From a checkpoint of a small autoregressive pixel model.
Model: 5.76M parameters, 20-pixel images, arch transformer_decoder, width 256, layers 7, norm layernorm.
Training: cautious_adamw at rate 0.0009, batches of 64.
Rows from block 2, named by matrix and row number. Rows with one number belong to one attention dimension. Each number is 128 + 32 x the weight over its row's rms, rounded and kept within 0 to 255. All counts start at 0. Numbers have three digits each.
# v: attention query, key and value (stacked) (model.blocks.2.attn.qkv.weight, 768x256, the v third), inputs 86-171
# proj: attention output (model.blocks.2.attn.proj.weight, 256x256, transposed), outputs 86-171
v.113:106145124089209141110103160094139142125089084105058161073124161133078077143105151141098156110112088181101108081157115105170116145077158066087086096163118070143121067066164120107145123165114111121157050098161145153084080145142161154082102108141008155094123160
v.114:132103150166171163173107145085129078121142115159080155107072151118170176127148114141219102160126114204136138157161071140125171139149208124106095154100118163109156151118065182089083159072182158133137129134123160074116162117111106116125160127130148089074142128
v.115:127199089117176130143125146164155041084117156174171155094091143156173099139134115157095130108104133168141072130131132110102112186149124091120059153120092150115083198092160145098086134114181141148126113163136162125138149083157150139119122141129164105141088152
v.116:129132150137187102150122138133124145172091121109094114139141113070073087133106158112074150167180107160124118135150104080147113150136109075152140093135166067140205092086158125120145140171059168144124095141195099088152084157117135128131118065170037120092136150
v.117:142091076105123091125183103145179064103135163147112127109150097155199118140121151108149132084116126065113122176112124091095111143114158119105150178123087129127133197163052162188145120081185150150118117097103131148171138150117166151165163141084197124182079205
v.118:156161142116148102162161172118124123109122153172038095178097119163094118151102149148111110149141099131132164128097126135137200127081151108096122108138135095154144136145108183134107162073198094122131097092126116122164181173155096107140090089180114111122150104
v.119:102024088132171116130075133133192097163176142166173108104117145135225104107111165126088131170095162156132085106175156157133151084201148100134116078128174141155130173131148107167115146191090159147102093127156176124158142182109149126141187112112164085103093114
v.120:156112136097127154114115165128062194138124078062079114142142090163093114163127084113113204157112120081141120134126171129134173116080127184142115107151192102120145135140111120192129115185146159087139092106161126085062146132109081157095114132137160118118174145
v.121:126113120086124162138141114125119104127115145131118141129096164095153175127096159116157109162156107190100139125159144168074130092146200117091052056105077105133103116063142151132113117125051120148185130101113142153089131130102125150119121156160088097044136038
v.122:139035101098060095126131161155089204172169101111113097152152153112115131122089086161176120108129088124133127153124139155113157086135175158100087119113143182162149080195061079194082096119149120084113096167138125112048094168074142154126076159150152156095152118
v.123:090074109103122149195087185151122154127104123104151101097131112163164147105097126172065133099125142157155122145131101116095200125186138150158112164114209168129130143171084131162151118123137094168098132120162139124185129169137158087152100124078125164154105121
v.124:146179177089174166112102121120106035131089164140131113089099161076115133154138092123165124144085161125169150119087061084099125121112097185134065166130106181139172175080082131137117151148124144124095087164085125115165127044131109130111126139139147145147119125
v.125:123098092149113105158086105115161073104147123178184133146123151130097171144145131177139131090073217119141118115114155128069104139183075159102130160138117148101105111163157114107102090121204142139118103161134135137127090124140147103141103124111184142199139150
v.126:131157151104139146128133140119103133132154108215129185180068105175153089153103161164153104151128106125137152088114159116153103090068178114144163077097129143140081198117105153164153136137143132098088180139091076103172110113124125114134129113142154176112069071
v.127:152109123133147146150085089148183110155189161066118054075131131117105115118142117124103176101146144107108120107148111137088130152100141083134105103123086167163145151168128111180166054094127109120150113117117126110129140100108176110132118125052056112150140130
v.128:133135114118111142110102126135142071087099118122198104147128133196110155110091081118097097129180168105133154142144104106100140156141063114187176152137081110103161097134177164118112126068074135171085138139112142184171111149128117142156125143070169132186106083
v.129:087148173105127110165136083132154137108150115102166159108062157223142137078134138143125060131135096139135126102113118092111216068104155195121119143097118139146138143164064113141101121091108124173151113168111115071139091169095158072111097152152168120104170141
v.130:135164135151119160161118117134125127169136103116136084121134146164136203143101111130101031131100146101130120102148130101106198099156138145124103067142098165163100095161175155155117073133182123146147167151094134075171161137117151130160158129119161112075143114
v.131:110149156172141159147101122147124117106160097113089093138142120079161122159128128160098152122126174153117116125169091141090108152108117118203093102127177091107138118139114150107143136125171155119102107156138171098167108162125145097183094113049187111161095067
v.132:100093171124122133165156144090069207156111127196152159177101108188118155114179077127093148144099102095111089102080165088159129129109122160117128120098121090102095127169036087166110186148116159076128116097133161176119090134071142172143159148109123126139108146
v.133:103166138143132094103143132116124115160099167156158082061092121043142127114135091137086138121130128116130079098152202137129159102113211110093108093152093123144109158076032098144158196143113131108169109078132155151110195103104131162146062145183155095164103151
v.134:096169121138098139167176119110087156093147114203044171178095137098155114119111156162159122160098126161104106106161181169145100125112157154088106134109116069110080117120197128063164147080116141197147121088117085116097098117149124097147072116127120074147148178
v.135:116150133141156133137147117181096078088165163105096189088140166112154098095140162131086129113111090136112125148162160098180189145152131121052098161148122127131098133085146138066105133120073158145154144077123093102142068114114144105092139088119184103164065125
v.136:105127104146165139138138128149109155079108152168131122091159159103190101143158190109121170127147124168142161108158128089167101107054155066101162143132157130154160134129143126089071173140099123090131122047162109138158130139149184148071094109137110143140169155
v.137:163128137176163092102117110077071164098115127178058131110182121161158112126159100137145136108141137128096121091128153121144053057136097155149114169111104054094120135133150162109162146089130102100136134149106134157156158146088097171152127089165100096100157183
v.138:137133083081085127089111063117191124158125104117143124163123114140068176176099109116118043141144117091166136119104075124074181166207110167182134117158106152147106145144186141150154105159132083150178176130166129078193167121136147159192121161094153114165090030
v.139:138125075112171172133089137129159119113135112143110134154179099137117125183113094111121105099096180102176089138125110100118090173143055179153113147143155191140141116118170115147123133137124111108085138136165104143129099054108058160127121140122166127153090106
v.140:176151122118079129151193090099188106139145096166137130163102132187088123122117121074082117141149067072131103095098050093147192149110172102124162102161097093147086197141082158116084124134054159116169126118146107098141161091101166112113087173119144130140110127
v.141:083139102077164081176142177134131128160112111121110118081165105182097082147130133132063151117171183138145098060184188118130135111077084105125133128137114095086166117146136124122164113174120159147127111087168189129168129138116106087092140144084104128160085126
v.142:138103173093132116122138088113184089162117157135139113140154170201124091110129182104119104148104083081097138104122057140077166098164145151187158096136119179169113119197120132102114066168174109132176107176126137125126138103109106096121155126119165109176070087
v.143:167190141057122109124159165142122152112143160142139137148123106098134071171115116104148144113169159144117151086146166186088115144123149126080155156144156105144182092068135165139111153156172147169067130101133103198137080117093138137153070190145090081136118158
v.144:112077172170105148144097153119109138126128151139102139114077080182146172120168187079168131120089149087095097137099128174142129137118153161109139079128102074137092044170118193193093122116100095101135103115153119120129141166122141109111142135149164102103110063
v.145:145157122178123101093157162142129147090182135185119165159096098129171126141118152155125126134084140170155106106151124130140088099136169130113156097134114152107163119115075137097135166139173126123075144095155092137126140146140075136117121059119136129129151170
v.146:160123104151102158122135123089178071152101171145161090135160123199138123138120085144079151105113170114125144090150085164147114152096129107161118162134171099107121137122058155125130085109146124158063113110154111143180180094140183109098138115118179130199077137
v.147:102048077119150107116134105150127125104114169183098196174140116091149108114140169158110180110092143086102098125075139113158064090123120110124114106142135101101129059084131096152099104157141146114114166091125162117073101139166180150101130088110056171120140144
v.148:105089078109150091082072131133163167134159093086139090117154104118111154149088095143118172124130099132127094149177118159099113176128154133134077156153192128091089123069218134191158076176062119079129129162159091165151110108100156110156148177106100120151103082
v.149:142156159141191093097091171122135091151094120187164167133160148107138082095086142121134123138155100129149096180169124174164136116156128119107189163097116139109171167120139128123086173216075112110107138117141154178122071127108144171123137125080081082157113212
v.150:171183093109185129147126137142137054080087166180078126109112127032175124174112150114164131127102167139151135137080131146098090146147130107125171144132116104097161166070165163145145091096125148113077118113141115185123061108133189079178114154163134107190136089
v.151:170103122128054101174141102135166063097120084124103100153112167168080118169132089145100131108111148059166145117160057122117198165158130108165124099141077120167069146101108162094151075168087108161129111155141108085197186150134146055151095139111170138131075111
v.152:078101138154094105111168138147125123133183097124109096118111161148106158121128162152095162115140115141142102109111071123156127173114155161127052123134055179152218124127146169089135065115175125164100115140122091089177122164129139125100121087149124126095149105
v.153:050148168155196143101118134131139197083090099173105099127139112095107133134111100151116150156159161158106088134134114172178134125095106123123129110143126116084119189123134101119138217196102153116110142133100163205095079121086106148168157135124110157112115108
v.154:132145142117135101149144150138053144106131097165077162105094155025149139084108160156159164108067121140090166079107188173165060112099094158112155123129158112161129168140150120090111124155131157118113153158134126158073147117144080148128158145099068115083169133
v.155:059107127171114127104154189069099126097168121097118111117101113087102139076111132156144074144097112166126120136103162102123163147093178104151109095111147131126136108176161105188143153091107181155177138093184087101158081183129148116144168111099084102089117125
v.156:170171125127063115086161160102203153150143089107128107146108135167111062144157120072118156126126054132111166095139120148164173131113153081168120108125115165159111177115149104180128124102082159098139153155093157098149162098117128080124173146133117149140075146
v.157:170113100158121140144120130106115052139108132117112148156171121149162116103117121117115201111110113142147147154152128095149074159080106165108102150084104109086084146079111118169102144111165090103092136140120105194108184098115103109121105157095188126148110156
v.158:144114163147130087082109087140158174175140136166148143104127118160123042130117151073111146132145106106105085145120147095146145170111162104154159150120150143155092182069122097116086155131103121115142151103101161138163125143088147144160122151146102122149132152
v.159:104134121110115097148125119129142104141173167140148108130105161138093131158117061109114140104150152120167117130137089057090139141133129163142147122132102176099150124114110104131136043147117108103095171152124126130144076113185133068180134134087138116107110074
v.160:137064101150150124118115159144136128093110126119149126101124171127170124086082113183138120116100155121108120184178100128149102111185096147092129158111082105135211067124131094187127103149162116125087096137114088088078138120162081095147149145094091135138075080
v.161:098171123154153137086115139154117192085098188104121168167127094034164148109122121109123100136165136119135093187142100069164127130176101139105181180145144072110178070139098162096175170137132150177085145120119135111129120090126150120107053100116108155190153163
v.162:165209170157133156089147175104088174117055103198113124152132115091116073131133094148123115161101102132153103130161185137107115141077167145132162121106136148126143089105096116116114142151153128082111123109162097143093107153098107125073124143148105147120195148
v.163:126125168140120136186117127119106057111119108172042092105139139145222127142090149108099149117150150186105121108162180163154131120157192115086073117116124116116117118135087193152098161125098163121077115119131123174170136132153103089116150098140134064103151167
v.164:122036117159125125098124117132107135141141111133174078086117134147094135131156058149132093129140102107138114108104077158145122150150161143146142157084122147156110167129090090161115159098190116100138111156107104087125176086170190175146134119126185175181122160
v.165:164109139150167123103111071117128192156157145110106152151185109118164127107142198096158094152126092164131134142152147148128184093077133120107170114120128123148145146181089163156098127097100099090158104142046135128120089126117021103107165082163132071109167138
v.166:174148120123168104118090133124177137091142106117203177144133127077128159170090109145073173123123113086152155112148151145125135151169082089096106099106158061110087137075127071094080118130000108132132086126182147197141155111143212105140117167163074134101130112
v.167:155099166131068129123143086115116104104148106098188103121162144139138132098153089141097097158106115075154166106149119142140160088079136148121150085130135170165070198144103105162131076118075126083092072112126174107205116170135225123147144173125198072145075076
v.168:100118112099095141132110118097203092106171096155095133171087114202120087166139195107110093161115157104133145072146085151123163113154120074140110096122137087160124167120151149129114084160132153123117122111139156169179082155110114091124134148177077120109098054
v.169:092157094093122174127109098116160155142100158132116127074118099050069144123105164123118073129142094120162135107145097140126163104156106149121107089113138130143156053103136125136093171135067137111148193098133138145119086129085205153181102097089111193124138100
v.170:120128128169146096143151131162090150153130104180107118112092103101182095105079180105147139146116070151098113129098118114103185071035135111127094140128176086130117145171091121166139158108113145077106151103078116164119095172124116108084106098168103115124151157
v.171:114089148118167116113171036108124155143123144081131138097130153126100120124158120115188121170115099114131093136142139086122128135152075177183151154151104137140135117167093138066122164173133092154181129168095102075118074116108066125158146113185094138098149071
v.172:110131153085120101110130132117187080115136130108175138078138090091075130154134159071133075115137133139129119155141075141132098128171015123163159121159113165168144165135139109098181057096162125161101138190085117169169083118136095117154151192089149125135094105
v.173:062074169133109172117162182103099165134076193078039098097154146135228124054111163115144152158107080115121151148128155143105130131136146116050129151169138071100208119157069127171167120101166093156152092132085117214059098157167090142107149078141158137120114150
v.174:126185132115213150127106220138113172079121140149073118124100127138123141114149133170144169106098095174141110132123141142117105189180097124114073195148155051081152070153140184097119160058201134118117210131148166083136108138111066178149123058104117099115151158
v.175:103126158098193120139111138150151127147100109142091141140124178096088174108137111114135152137134157130146121095163164198115124144179130096119096121135138069135157166133161143081144118180132152145098122139129121124140144139159112138106108144186132103071151187
v.176:143144151105098155123123114156114105154153132092112156154164112146149131139161167131195167125146054086142122116116175087142122134099146093070160105159181126107090159175175118165119127167185123112136111122113088185144092099160111112122120083185098148106155157
v.177:120114130144135135137154027088141110149170124113181178167150101167078112111157091133085103112136096109099131147065081123154185115100038116200141085117107114146074110128107147119117114169144158155120157125141120115161089165143153104157077125180096196129115111
v.178:110112149177171120144106161161147139132073170182082078071148156025133195123101126110147115134102127128098094177135158196176095125123158118124129157098098158137162137110124127170122136168158106071174142078158110177098117150127073124138176104168091123187123092
v.179:170147103144143134188163174158097176087111100162143095148110116176112145178117119137057117086097158136114146107122108214151164132104175143146104100091173107093131124138136143146093134112153099122124091085151151154089111150115195166159086148061138163175141190
v.180:105140193097176128151130137147075134106104135145054165099150164084129133113135163079175107163117121115149103149109217084140096139121143146120119138098149139121156079165174100100120139106172106204103170115094113090131083128150097122048081122106105117086165120
v.181:114180133163206157122113099186108181117096162125099154106107135077170094150151151138155097172163123143112112100114133156135116140126136081120115103161159131115145131134136120096140153099125127138155162064096126176133093118156127082063165084183085151082139121
v.182:163088119133121142082069061096120105110105120150184138181132164195126219180118130141164119120112166131156170160104145119158124148179062180124120136120141155139056144108109142158100166120076153069137107145143153123128138123136106136149152206164161127122087077
v.183:135163182092128125092185126141107179124101087134114140107140100090080106102133099073164135124137075119159136134116149095138128102068101133100185154159116082115121092098084095089100182153118072152150126129109137167069136104134104177112081165152147146079169126
v.184:116149126118098122168177152146076149097120151148082123153126082124173144125142083163123124172087103081159074114096164135148106181188170160093174162157121089111158109167048171121113125095189131148134161088140084098133186168128115111062123044143160112186131149
v.185:168109174156096110168133075136153051133167111137139147080117144097189114162113136096112103165127101152125134136155083112179155051145091132128149120099069123115095215148048148155108146125122090093171147106084124143153128166126116110091148134174200120104125119
v.186:106117108147140118071143181082139172176146077166118135160169136210110137176131163134125103141106170141091084108128129204106155135102188110113077141116157118137090138117215127132164150150108167069130133122157174077096153146080154091098167113165085083058098072
v.187:168119059102128168175107080120136130142156150121155104140107106104120105142155159103120185112112082115155192130115063142134155112099150118099073154148100150142075167146091127168126154156038103132138104117173184099082208125156111134173134114113132075125145130
proj.113:173134129104152125104062087183160147144153104114146177135163093135127119137106104121123091090126082133134117169104079112140148148152129067100030149136207159155131175159117128102134170133126088112158107133132110091099203149136130153141094133122143103089148127
proj.114:147107104105157116118080130157153136126119103098151157109100114102181140071117099117150152158099123083106127095089111149086083106140173152141112139127143077165165091085092169204107096088134146178139139130136126089073129151162126085119141145175126141161131164
proj.115:116198134107162159134178086176089131176075109137090146150177143095133165149117095150115088086174132116148091084116137146118082094094086194106160093164113085069087136110098112105110099153092105128089109157146161064178160149144099119142122136115129136192096126
proj.116:119141153159141085060125065127131191106129133152111109151113125154135139148138166153125131119105164077117125044097151138082119178159145082091121192133197105150091178143100082197139108149123124094153136137130150131074160147084164108146141145105109131055176187
proj.117:131177100102153186127126102159140110178112123127128144098104149181161183135126044142116078130129146197163141077146131170139123150056159125187107146148140125144179085067154157097093167076087165207125169147150203148176121092134101167138093100156155189196079092
proj.118:166139112141136141080143130117090187084170087097131162135180165125074201129108086169163124120103136165146105107094132134131083121103164163131121111128089127149067116129151163068135113093149112166104070085166121044157125092134125098160089159101122154084150121
proj.119:136140137092148118061111076149129137105166171189147143119047141087167192115159100125069141099101154128135117091072128109105182164161081168074097131153159098099157153144088130159091120121114144135073170088138119151125079080136120166180101095089099163180135095
proj.120:113082178187154130090142138111157064133105098141148114069076166177064101122197130141114137159090156187138154130184098164149107151164134077086096098141131147120107154108127147182167105151090197068114157164102082124158155133104176186105128105120140171134109112
proj.121:153185110151141075164099172157107196177105164076197104115145161099180069103173096072121091160125174120119127088127097191107133125130110154146124146155127123105125162111172172158147173115172131115115052154109096155152157090172129126165147105137103068151139137
proj.122:143147116108165143100102107093116124141167190166173212096139181121142143124179063124145118132142162144106142087155124146098085154125080110158167176085121153154086130155106097110155130115148121168080145134093104140137154136087170105165177093138130110150120119
proj.123:150207198075168146109213126135123120105164066096125183138116100130145174096128147163144181094163158079097085176115111031102122115034138140137134120113136102131101141169152129167112077103115102167147116106135120139081170134101110101155139093145136180128145135
proj.124:110128105084133112199162187123127110093118104158103089204149098109134089140156211082068165075117147085162134162121098098156145125155103163127143178108086169139075121106098149157115148143076105161109137153065111155128145113141117130055097169135120092118125182
proj.125:064135223153135105179209122153115090106130084168102096113185147178161116115104096162087204144128076132106125166147084108105083087067116194165138149142085146114131118172174102120105144192144152175156084112121169132161078130124122168086094127111152101090173093
proj.126:096108147119131152169139141178133132128117137072156105097152176054107193159109092171140113163113189138139116114117208194138127110130144153109135094156114135106041118090078107085124098118129142181137163153184097117159129082142184135165112158192104095080091124
proj.127:144171103088195145142144074147121186117116153097133084110043126139118088160136077143177095134090118153142165123075083124131148134079138151176158160109128121089079148143080153141077144096116066208095105130052101125180126120095138172098078153123180107158124152
proj.128:080142098106054110133128109095158088136137098163130119131173129126130070122186099112118156147141172124098115136166146119157150093137099133143113122140139135115127148141132193075100133152118146118092098096157143104093165092165166147149123127148108114096164120
proj.129:086156156161169137104190135142172149148157149093133070160109098075126161089102174085198109106111147095090115197172130115102080127123077106170164192110100127176113148128067101132129092093137090137133113097141173151108072097128105141040155144100105153103052097
proj.130:164150168119095109102089111170099122146088171090158162105145120120135107153195199087164139145136155166109124090148101149155044102106101135123127130118163082108151119115119092149145132118120142109128169116105155190135118100112164131101090135086118135081090131
proj.131:157097071099093103123141159143116105085137138217105183080148181137144148097128105122112137132085157144115173117077140121158135125169168095106155099099112113132098178154129122090112100170096145058121164165130162155072148076181109123153162193182114124111105125
proj.132:081141095101197115164092169145150103138097150086152085086147155142138145105169138073171115178130086177100145141153101138113118159111142120115092182158121180152179087113123143169119106141125137117142133163115185164171138106103139140095144136082135096085098098
proj.133:128132177099169108112164169155131166209171087084160160109104093131145140078164080146147183146082095112145124113180114137105120099089170165084147115133131085078192104099207193112148089097172125141124131088143102140117138116155150168163114106060076139122206139
proj.134:119147057168165166143169094120128120107129159093085139208125177115072165162102159146156139164099070136109114164138131125109126154086165185081178113158134160109082091129181090164154149124053160145132114117121112126185137092158144144161149142104093090185175129
proj.135:147094106142175153108096165128132122130132179097106113144158169107176144141068115158118091111144096109072123163134117122162153114110113167114156139168109173143083129146167119146134163061129101111117142150089151177076119140182117089172136104093131169119135141
proj.136:125058153098142146120091103176136171128120098124096075131073138112167163087067089159099155132158127107095158144103103120072098170129155112088125080132146139142172119110193152130164166122080128170112110125186182168141167169149086089172085100063150094091161099
proj.137:169146146160155147150123137072107158088076087100130109114119112172086156133137196088133071095100071098144072096189176151105126115095089157157155060152131162112189078059081156184119145135097137154189096116164120146100177080176102067168141139099163119091140113
proj.138:088116109143120111082153133107106157111088159135150076114142114087088087151194156109117121153155102114152148132092120084090157142151077087096074188149155115133143127075103185076137097156199122085117178103158099092147063082127141141121104150181144117086092126
proj.139:130137121130107127127126086125069079150080174157175091157192163146143104135203146132080116154103174158130175134140203136153113097192119161116157097134136121154108155165124079090152108119144186166167147118143074115106168160167135154151123144173129166049143176
proj.140:124100151178208137154152158172178137145172117101081063082133103096122130148085106180088165140120171109112121133139132121107172160156081115130111136167090173166100064101106141094143065169175105150078116130132165108161126121072092106167157165103100148109083156
proj.141:068091148168190096149120114139085132135190068134140120113111149110076131118128143133149158138126139138087120148131127124182172097203170156080121123104164143125125144168100093105141120083097190096111145111131113113140193142167092104075102164151167170139117179
proj.142:081163058132170137111149135136068123100154104091186078111106121119164116166101127100062169091167164095090101132139134126165080109079127116167152103140126164170102170143079171091167098159135074145149113140082135124118077141111093097080138164155127169145092114
proj.143:088152142127105097135101106120187154086115109142087126120092081122095134145169151096168183170087089157122159206161178156127146079133183129107141106146167108154104117108184113150155139133098158181119104108127131123091190117129138133139151115134163088157152144
proj.144:134183093175160123122104201114119077057096147101112156160171122092077193154125111146150100167172072120166084122081140079119110106117131103154159153114157172103080132166128131156095120131139145169111163146097095142188105090126089136140164101143130148182173183
proj.145:165116146149101081113080119138083151110165138124151072152104143125136119175122145155110113160103180148167169174141111140085078111127128119171165060133133120183131077100163146133147127060108119160107108170154092161131104129133167167115130111106135148152149129
proj.146:121085143088131126156106095082120109154130073128120163137075166158071110105118135150111158166133152116151108152152180137084141115138099105176085085126188156136212121135127132072139081130108107133146171153065140105181116113091091127120139148127156080151112186
proj.147:167178112118129161089160108105130092144148173138176160126163141155111159102137162167202078123112079157141100128172145103151156170167162124118172115179133105131137139104114143126134100160085146189125108116113086108159189100129100097172140075112147116135160081
proj.148:160145165081076142166080143076119104169096114182072156094147111167182139149126117177098165088119156092133125115107103153177165150155128072105136132096176133097155159098151120112117148108177155154070135104100169120083153131174100166188122195106179181178125184
proj.149:124143137091114169103061130160133173163131092119169070080112088153182118109134102129062115132103093114174160094165170080109132101096147125142140137160139116152110108145108087181132105135135176142132085084129111163121186140099086107075163118089106156159095160
proj.150:161090111126108135165177124168173099197129159106145174166121146168117138170168104152155115168094084103157122209142167175141166146160160110084104139142157136116134095159120163156091111098037146160161120174111077150119132118168092087184149129076123126080142143
proj.151:118105161160170091102105111155142098101191100106109163105113128164075158120084123153096126164134159174071153147088150092114165138101115123152099154097116167167130148092166142122085078171177082101049098088066114160085157136139151113118140153121173145131155192
proj.152:161116096192115084116162067162121163097136124120164160103085118177143177135096169160167145126170114164081114165074149080190085114126095157170183114144116143142086180095142109164105088135101122090096078137132124112146148104153159098125098114141097142105074162
proj.153:136167081129170150160073134104177179147098082072102091086145112131132099111147142091078064143173097136124149089145114173139152113170180118110163172111080156158135129168140133200145114108153182140112163167109180147121147108166078049145147138093177096133132126
proj.154:153156111152139162101142119122144167149144196159114085104080156168173176170145128106116091093151106137117110162129167081156138133089161119067139104141183166091114150136158143165158141147146092168165186128140162153127097131170166101171089111168121130203174103
proj.155:144150138147120059148080154166163173158050115183035152151132148163202135171118115100143151154147110154127100153124061126160036131127134178109144170106161152147100198127130119189138134154154102149097116143142134113150099099168125145099105125159119155159152156
proj.156:106124092171222138121154137125070103115191137089079135098065086081143139152102133179117109111123184153155109153114153117090171134140087083181163170160142183143130120140086156129121140173166084155148161152167128141175081146133117125158134130150114175090100128
proj.157:141130139086136076155086143168157157113157162157188144080110113156065128083192175155159143104164147173143146148179183114085146097179086161077112039131129106107171114075125162096100091095091190169156180135100100097102142103154164099143138111150082097106137111
proj.158:066119115163169173135077169102055145186111105132107116167109130073137157091108063150099132136137115167147095144160134152102137118123112105164107161127120152117155137127138097159166107126119097103108092102114184143113059157125086104157159164161109147178088100
proj.159:127154080108152090143124131111127070111146133099116104141166180108109148154165092096101096130087148136083174152131137110109178164185092082128144147143168092114099155180113152109086077105136088140100075131118140125144195081116109100121093166165184140070078138
proj.160:079169117190181094194099112072105177163136105064127163160151147107140147154110175126121131130153116123104147143081114145122180136117178129177154135181120132139143195148079166081095132099114148109125096129108147071102175170080156108119153115199168130142122125
proj.161:130099120182183099165095141087118082163120094091147119103133147141146134136117094155111140101117172100094109113145182157122079090090138140188138080143081082136099158097092128123110122076142086168159118149129092031122162126097164109102196110108091133170100129
proj.162:119119132121156088135132129149125106119164097120173183095095099163063163172137100130155182127133197105121192113145120128147100139101082086140107184128141165149120167142151143090099129057160164147154139152109170073152115107148141107136136143180181062138046084
proj.163:112175135082129088144136109118117156098142085128154118165128127063088126144097126130163126149105143085130077089120152049105116189116127138132152155174158143172186108177078179115165084162137114133102126088127082062100075159101076161126095118105100159162101120
proj.164:096160064092198094142104097072069175140175100114135159086135139123170108158121145144183158125126085177154156147132159147133168126171083154152113155089118088158119155135158113164117185117095169134156094153101166133106081171102108058175185159123141095086122112
proj.165:147093095094073162125140135146177065134142143192163109202073159086121076194107094130102121169142163089138104141142110178113166168143094163134091150113160137158108104076194111095083097125137146149140194129151178133116127073179151157143120146112110149134164142
proj.166:136124170116072087050192120120090114151144142178114109125185150149117094162106173071141109105181104198159135137169185088106080154039191143112121141125134167129141118117094113076157119130145125149092128171159151137127112125143146111075154075141098124072115138
proj.167:121119103148129100112113075136156097171107157169158133182085144155129143164148126119150080080125086136137104173155162145159107166133081137081123183102135127069144114130114066152160102180115101183140118099128141188124099124104103140108113083072132179131158073
proj.168:151105082071079154127107105170167162106105180117135084183155166078154169113116057158148103128183087126121084109075106099148089144102174089103153124148204171099089135113119091126125161144088079198171119142138110125167130124130157157113133096106196171123155121
proj.169:159131151109151071158079132125080116178118091159092142126095129165141148086122089127149161112163183145130141141111120079095073152071121083156139118124169122111137174156127094068165085057129154149145103114095148078178165138088162151101159085162137107120103103
proj.170:086124150155075106104144177158127081119183104155144159141116157097081178140177039097040149172073141115140112127149176184145136127109142150159149104139127158171137146125135093095088110092110149150128186114093111121143143069160114139120092148113129154109113118
proj.171:160106143110113128159131197170130099142100124115167108175129091078074083137159162127067111138144176150107188126099151207135137089127118122078096085139128146148105153133179139160134100131092147083092110069143134131091180141152179138105151159129092140109174108
proj.172:145093090130122169136153087084177183132082178147117143102108100158193121090099182178130161127139062127102126197098118139113107124163207091110117089107133152100115148114127153123122125146158166091182092139130157133162151124109153127149136108103106109207128125
proj.173:109111120121169167102138140130084133131185106143147121156108173119081133093135082107098112162134165124101139079096150098148137142121126097206077134135164150177110155121116170118129144157086091136066148140133176067184128096139160131177082151176080137154099158
proj.174:100122159091166133221115111181085120140142123104158079061129103063057095093162098132090109110106225046140128165120122086085108115079138121127138075109075110165152167106096112100151073105144179164127139170119111083122103170137183074128122170170119101106045148
proj.175:083099142103116131097098100111140177083127145133144138121119118123147063118171185096135140147147098169123136095113106049051164128143116118150118097138085184196101132192134156180148179071094145131129098137100124061155075095119171098103149149141111120120131094
proj.176:156132076085089147110124157176164074155169116150082118144107077122119134099162077088097098163126118158148143111086165181154161146139154167125083097116164115124097105129172179135085140161090177099086152170168100116138124156130142192128112167078087159079151123
proj.177:208162131147101129094096143174127145115146125122096145125149130162113096138192116145104111128110112121087130157172184161157105108122209141085169129092161096134116146118148044158090084178087127129074085129185128099177172161151111107097141109114184145147208137
proj.178:142134156167108123146117145107080128191163077067150136183121132181135135142125152150151142103157141170148156094080152092121160129082098158145102138141150095151165111107170185096086153091170090124069080101091162087110089149125168108122104143096105099079095126
proj.179:118157127117174117085107075109159097133150130111114117160134128108177143088081124094070152130150075138154124123117133044137156128151135086177134175093104085096151151137083057072129142168158151127126126174146137059170126140099117141077106153150140148054107090
proj.180:096154124127114136111085200082101154148176133092172135149098151138086101105088138172078177165137119082087137144164104191095109116136091115117068122169130161181176110179067192126149154127091059104077157091117153089156171154151125164166136100113094093206107140
proj.181:124110156128055144112158117111120095080185107154176163108161153160043085079146142150059165134159134146066087115107172096105171079053154175141107132105172089101163106135073127061125167108152076088082115155148117133134136105079141120145161169104084123162149145
proj.182:131123187109063113184204111081130125160106120083101123194107143107091051135153162095165127122136092203162173154148136143129115111120164095045152104093083157110145110153146100093146093153092130166121091103106084104067129180112160114129091118122088159129136117
proj.183:162135100125122152107081164132179123087170193108131147126150072156102098101109152143160103106077185134170152136111154163148131089179115161128100087145164150122094139107185188151087161093076146155120172149160184076080140168128200119109154096116145169125137172
proj.184:091167158098178083119102093086165111118174099154124104074133157119070120157089131110111177175101126059108129137104150079139213096136119144226144152152097135158143090087066185168109102092171074133096143115110100105108086113119160146134101190136137105059097171
proj.185:081146105132087146103142047083130164109111112138092094128195082134086155172164072124144130099077134074122153121102103164153179083107170168119100125162171128115224127144163075155147141185109149129137101120173140115085074121142120088184081143071113098160133153
proj.186:072164189118112145191116082158143150044100139135183142163155100139087091120096140120091187091156120150078099091104151105144133091054130118099136115140072172134147092093127139124111167155140095101147195109137053108096108101133070115125107121118113128097138101
proj.187:114092082102104131138174110117153050149134142168142116113114176118164109122132104117100123101102181184117126082087143125138161153176142132139184160123151151058145153115130132128119168115157092106167107115122121203154052103150084153089082133106167164116091159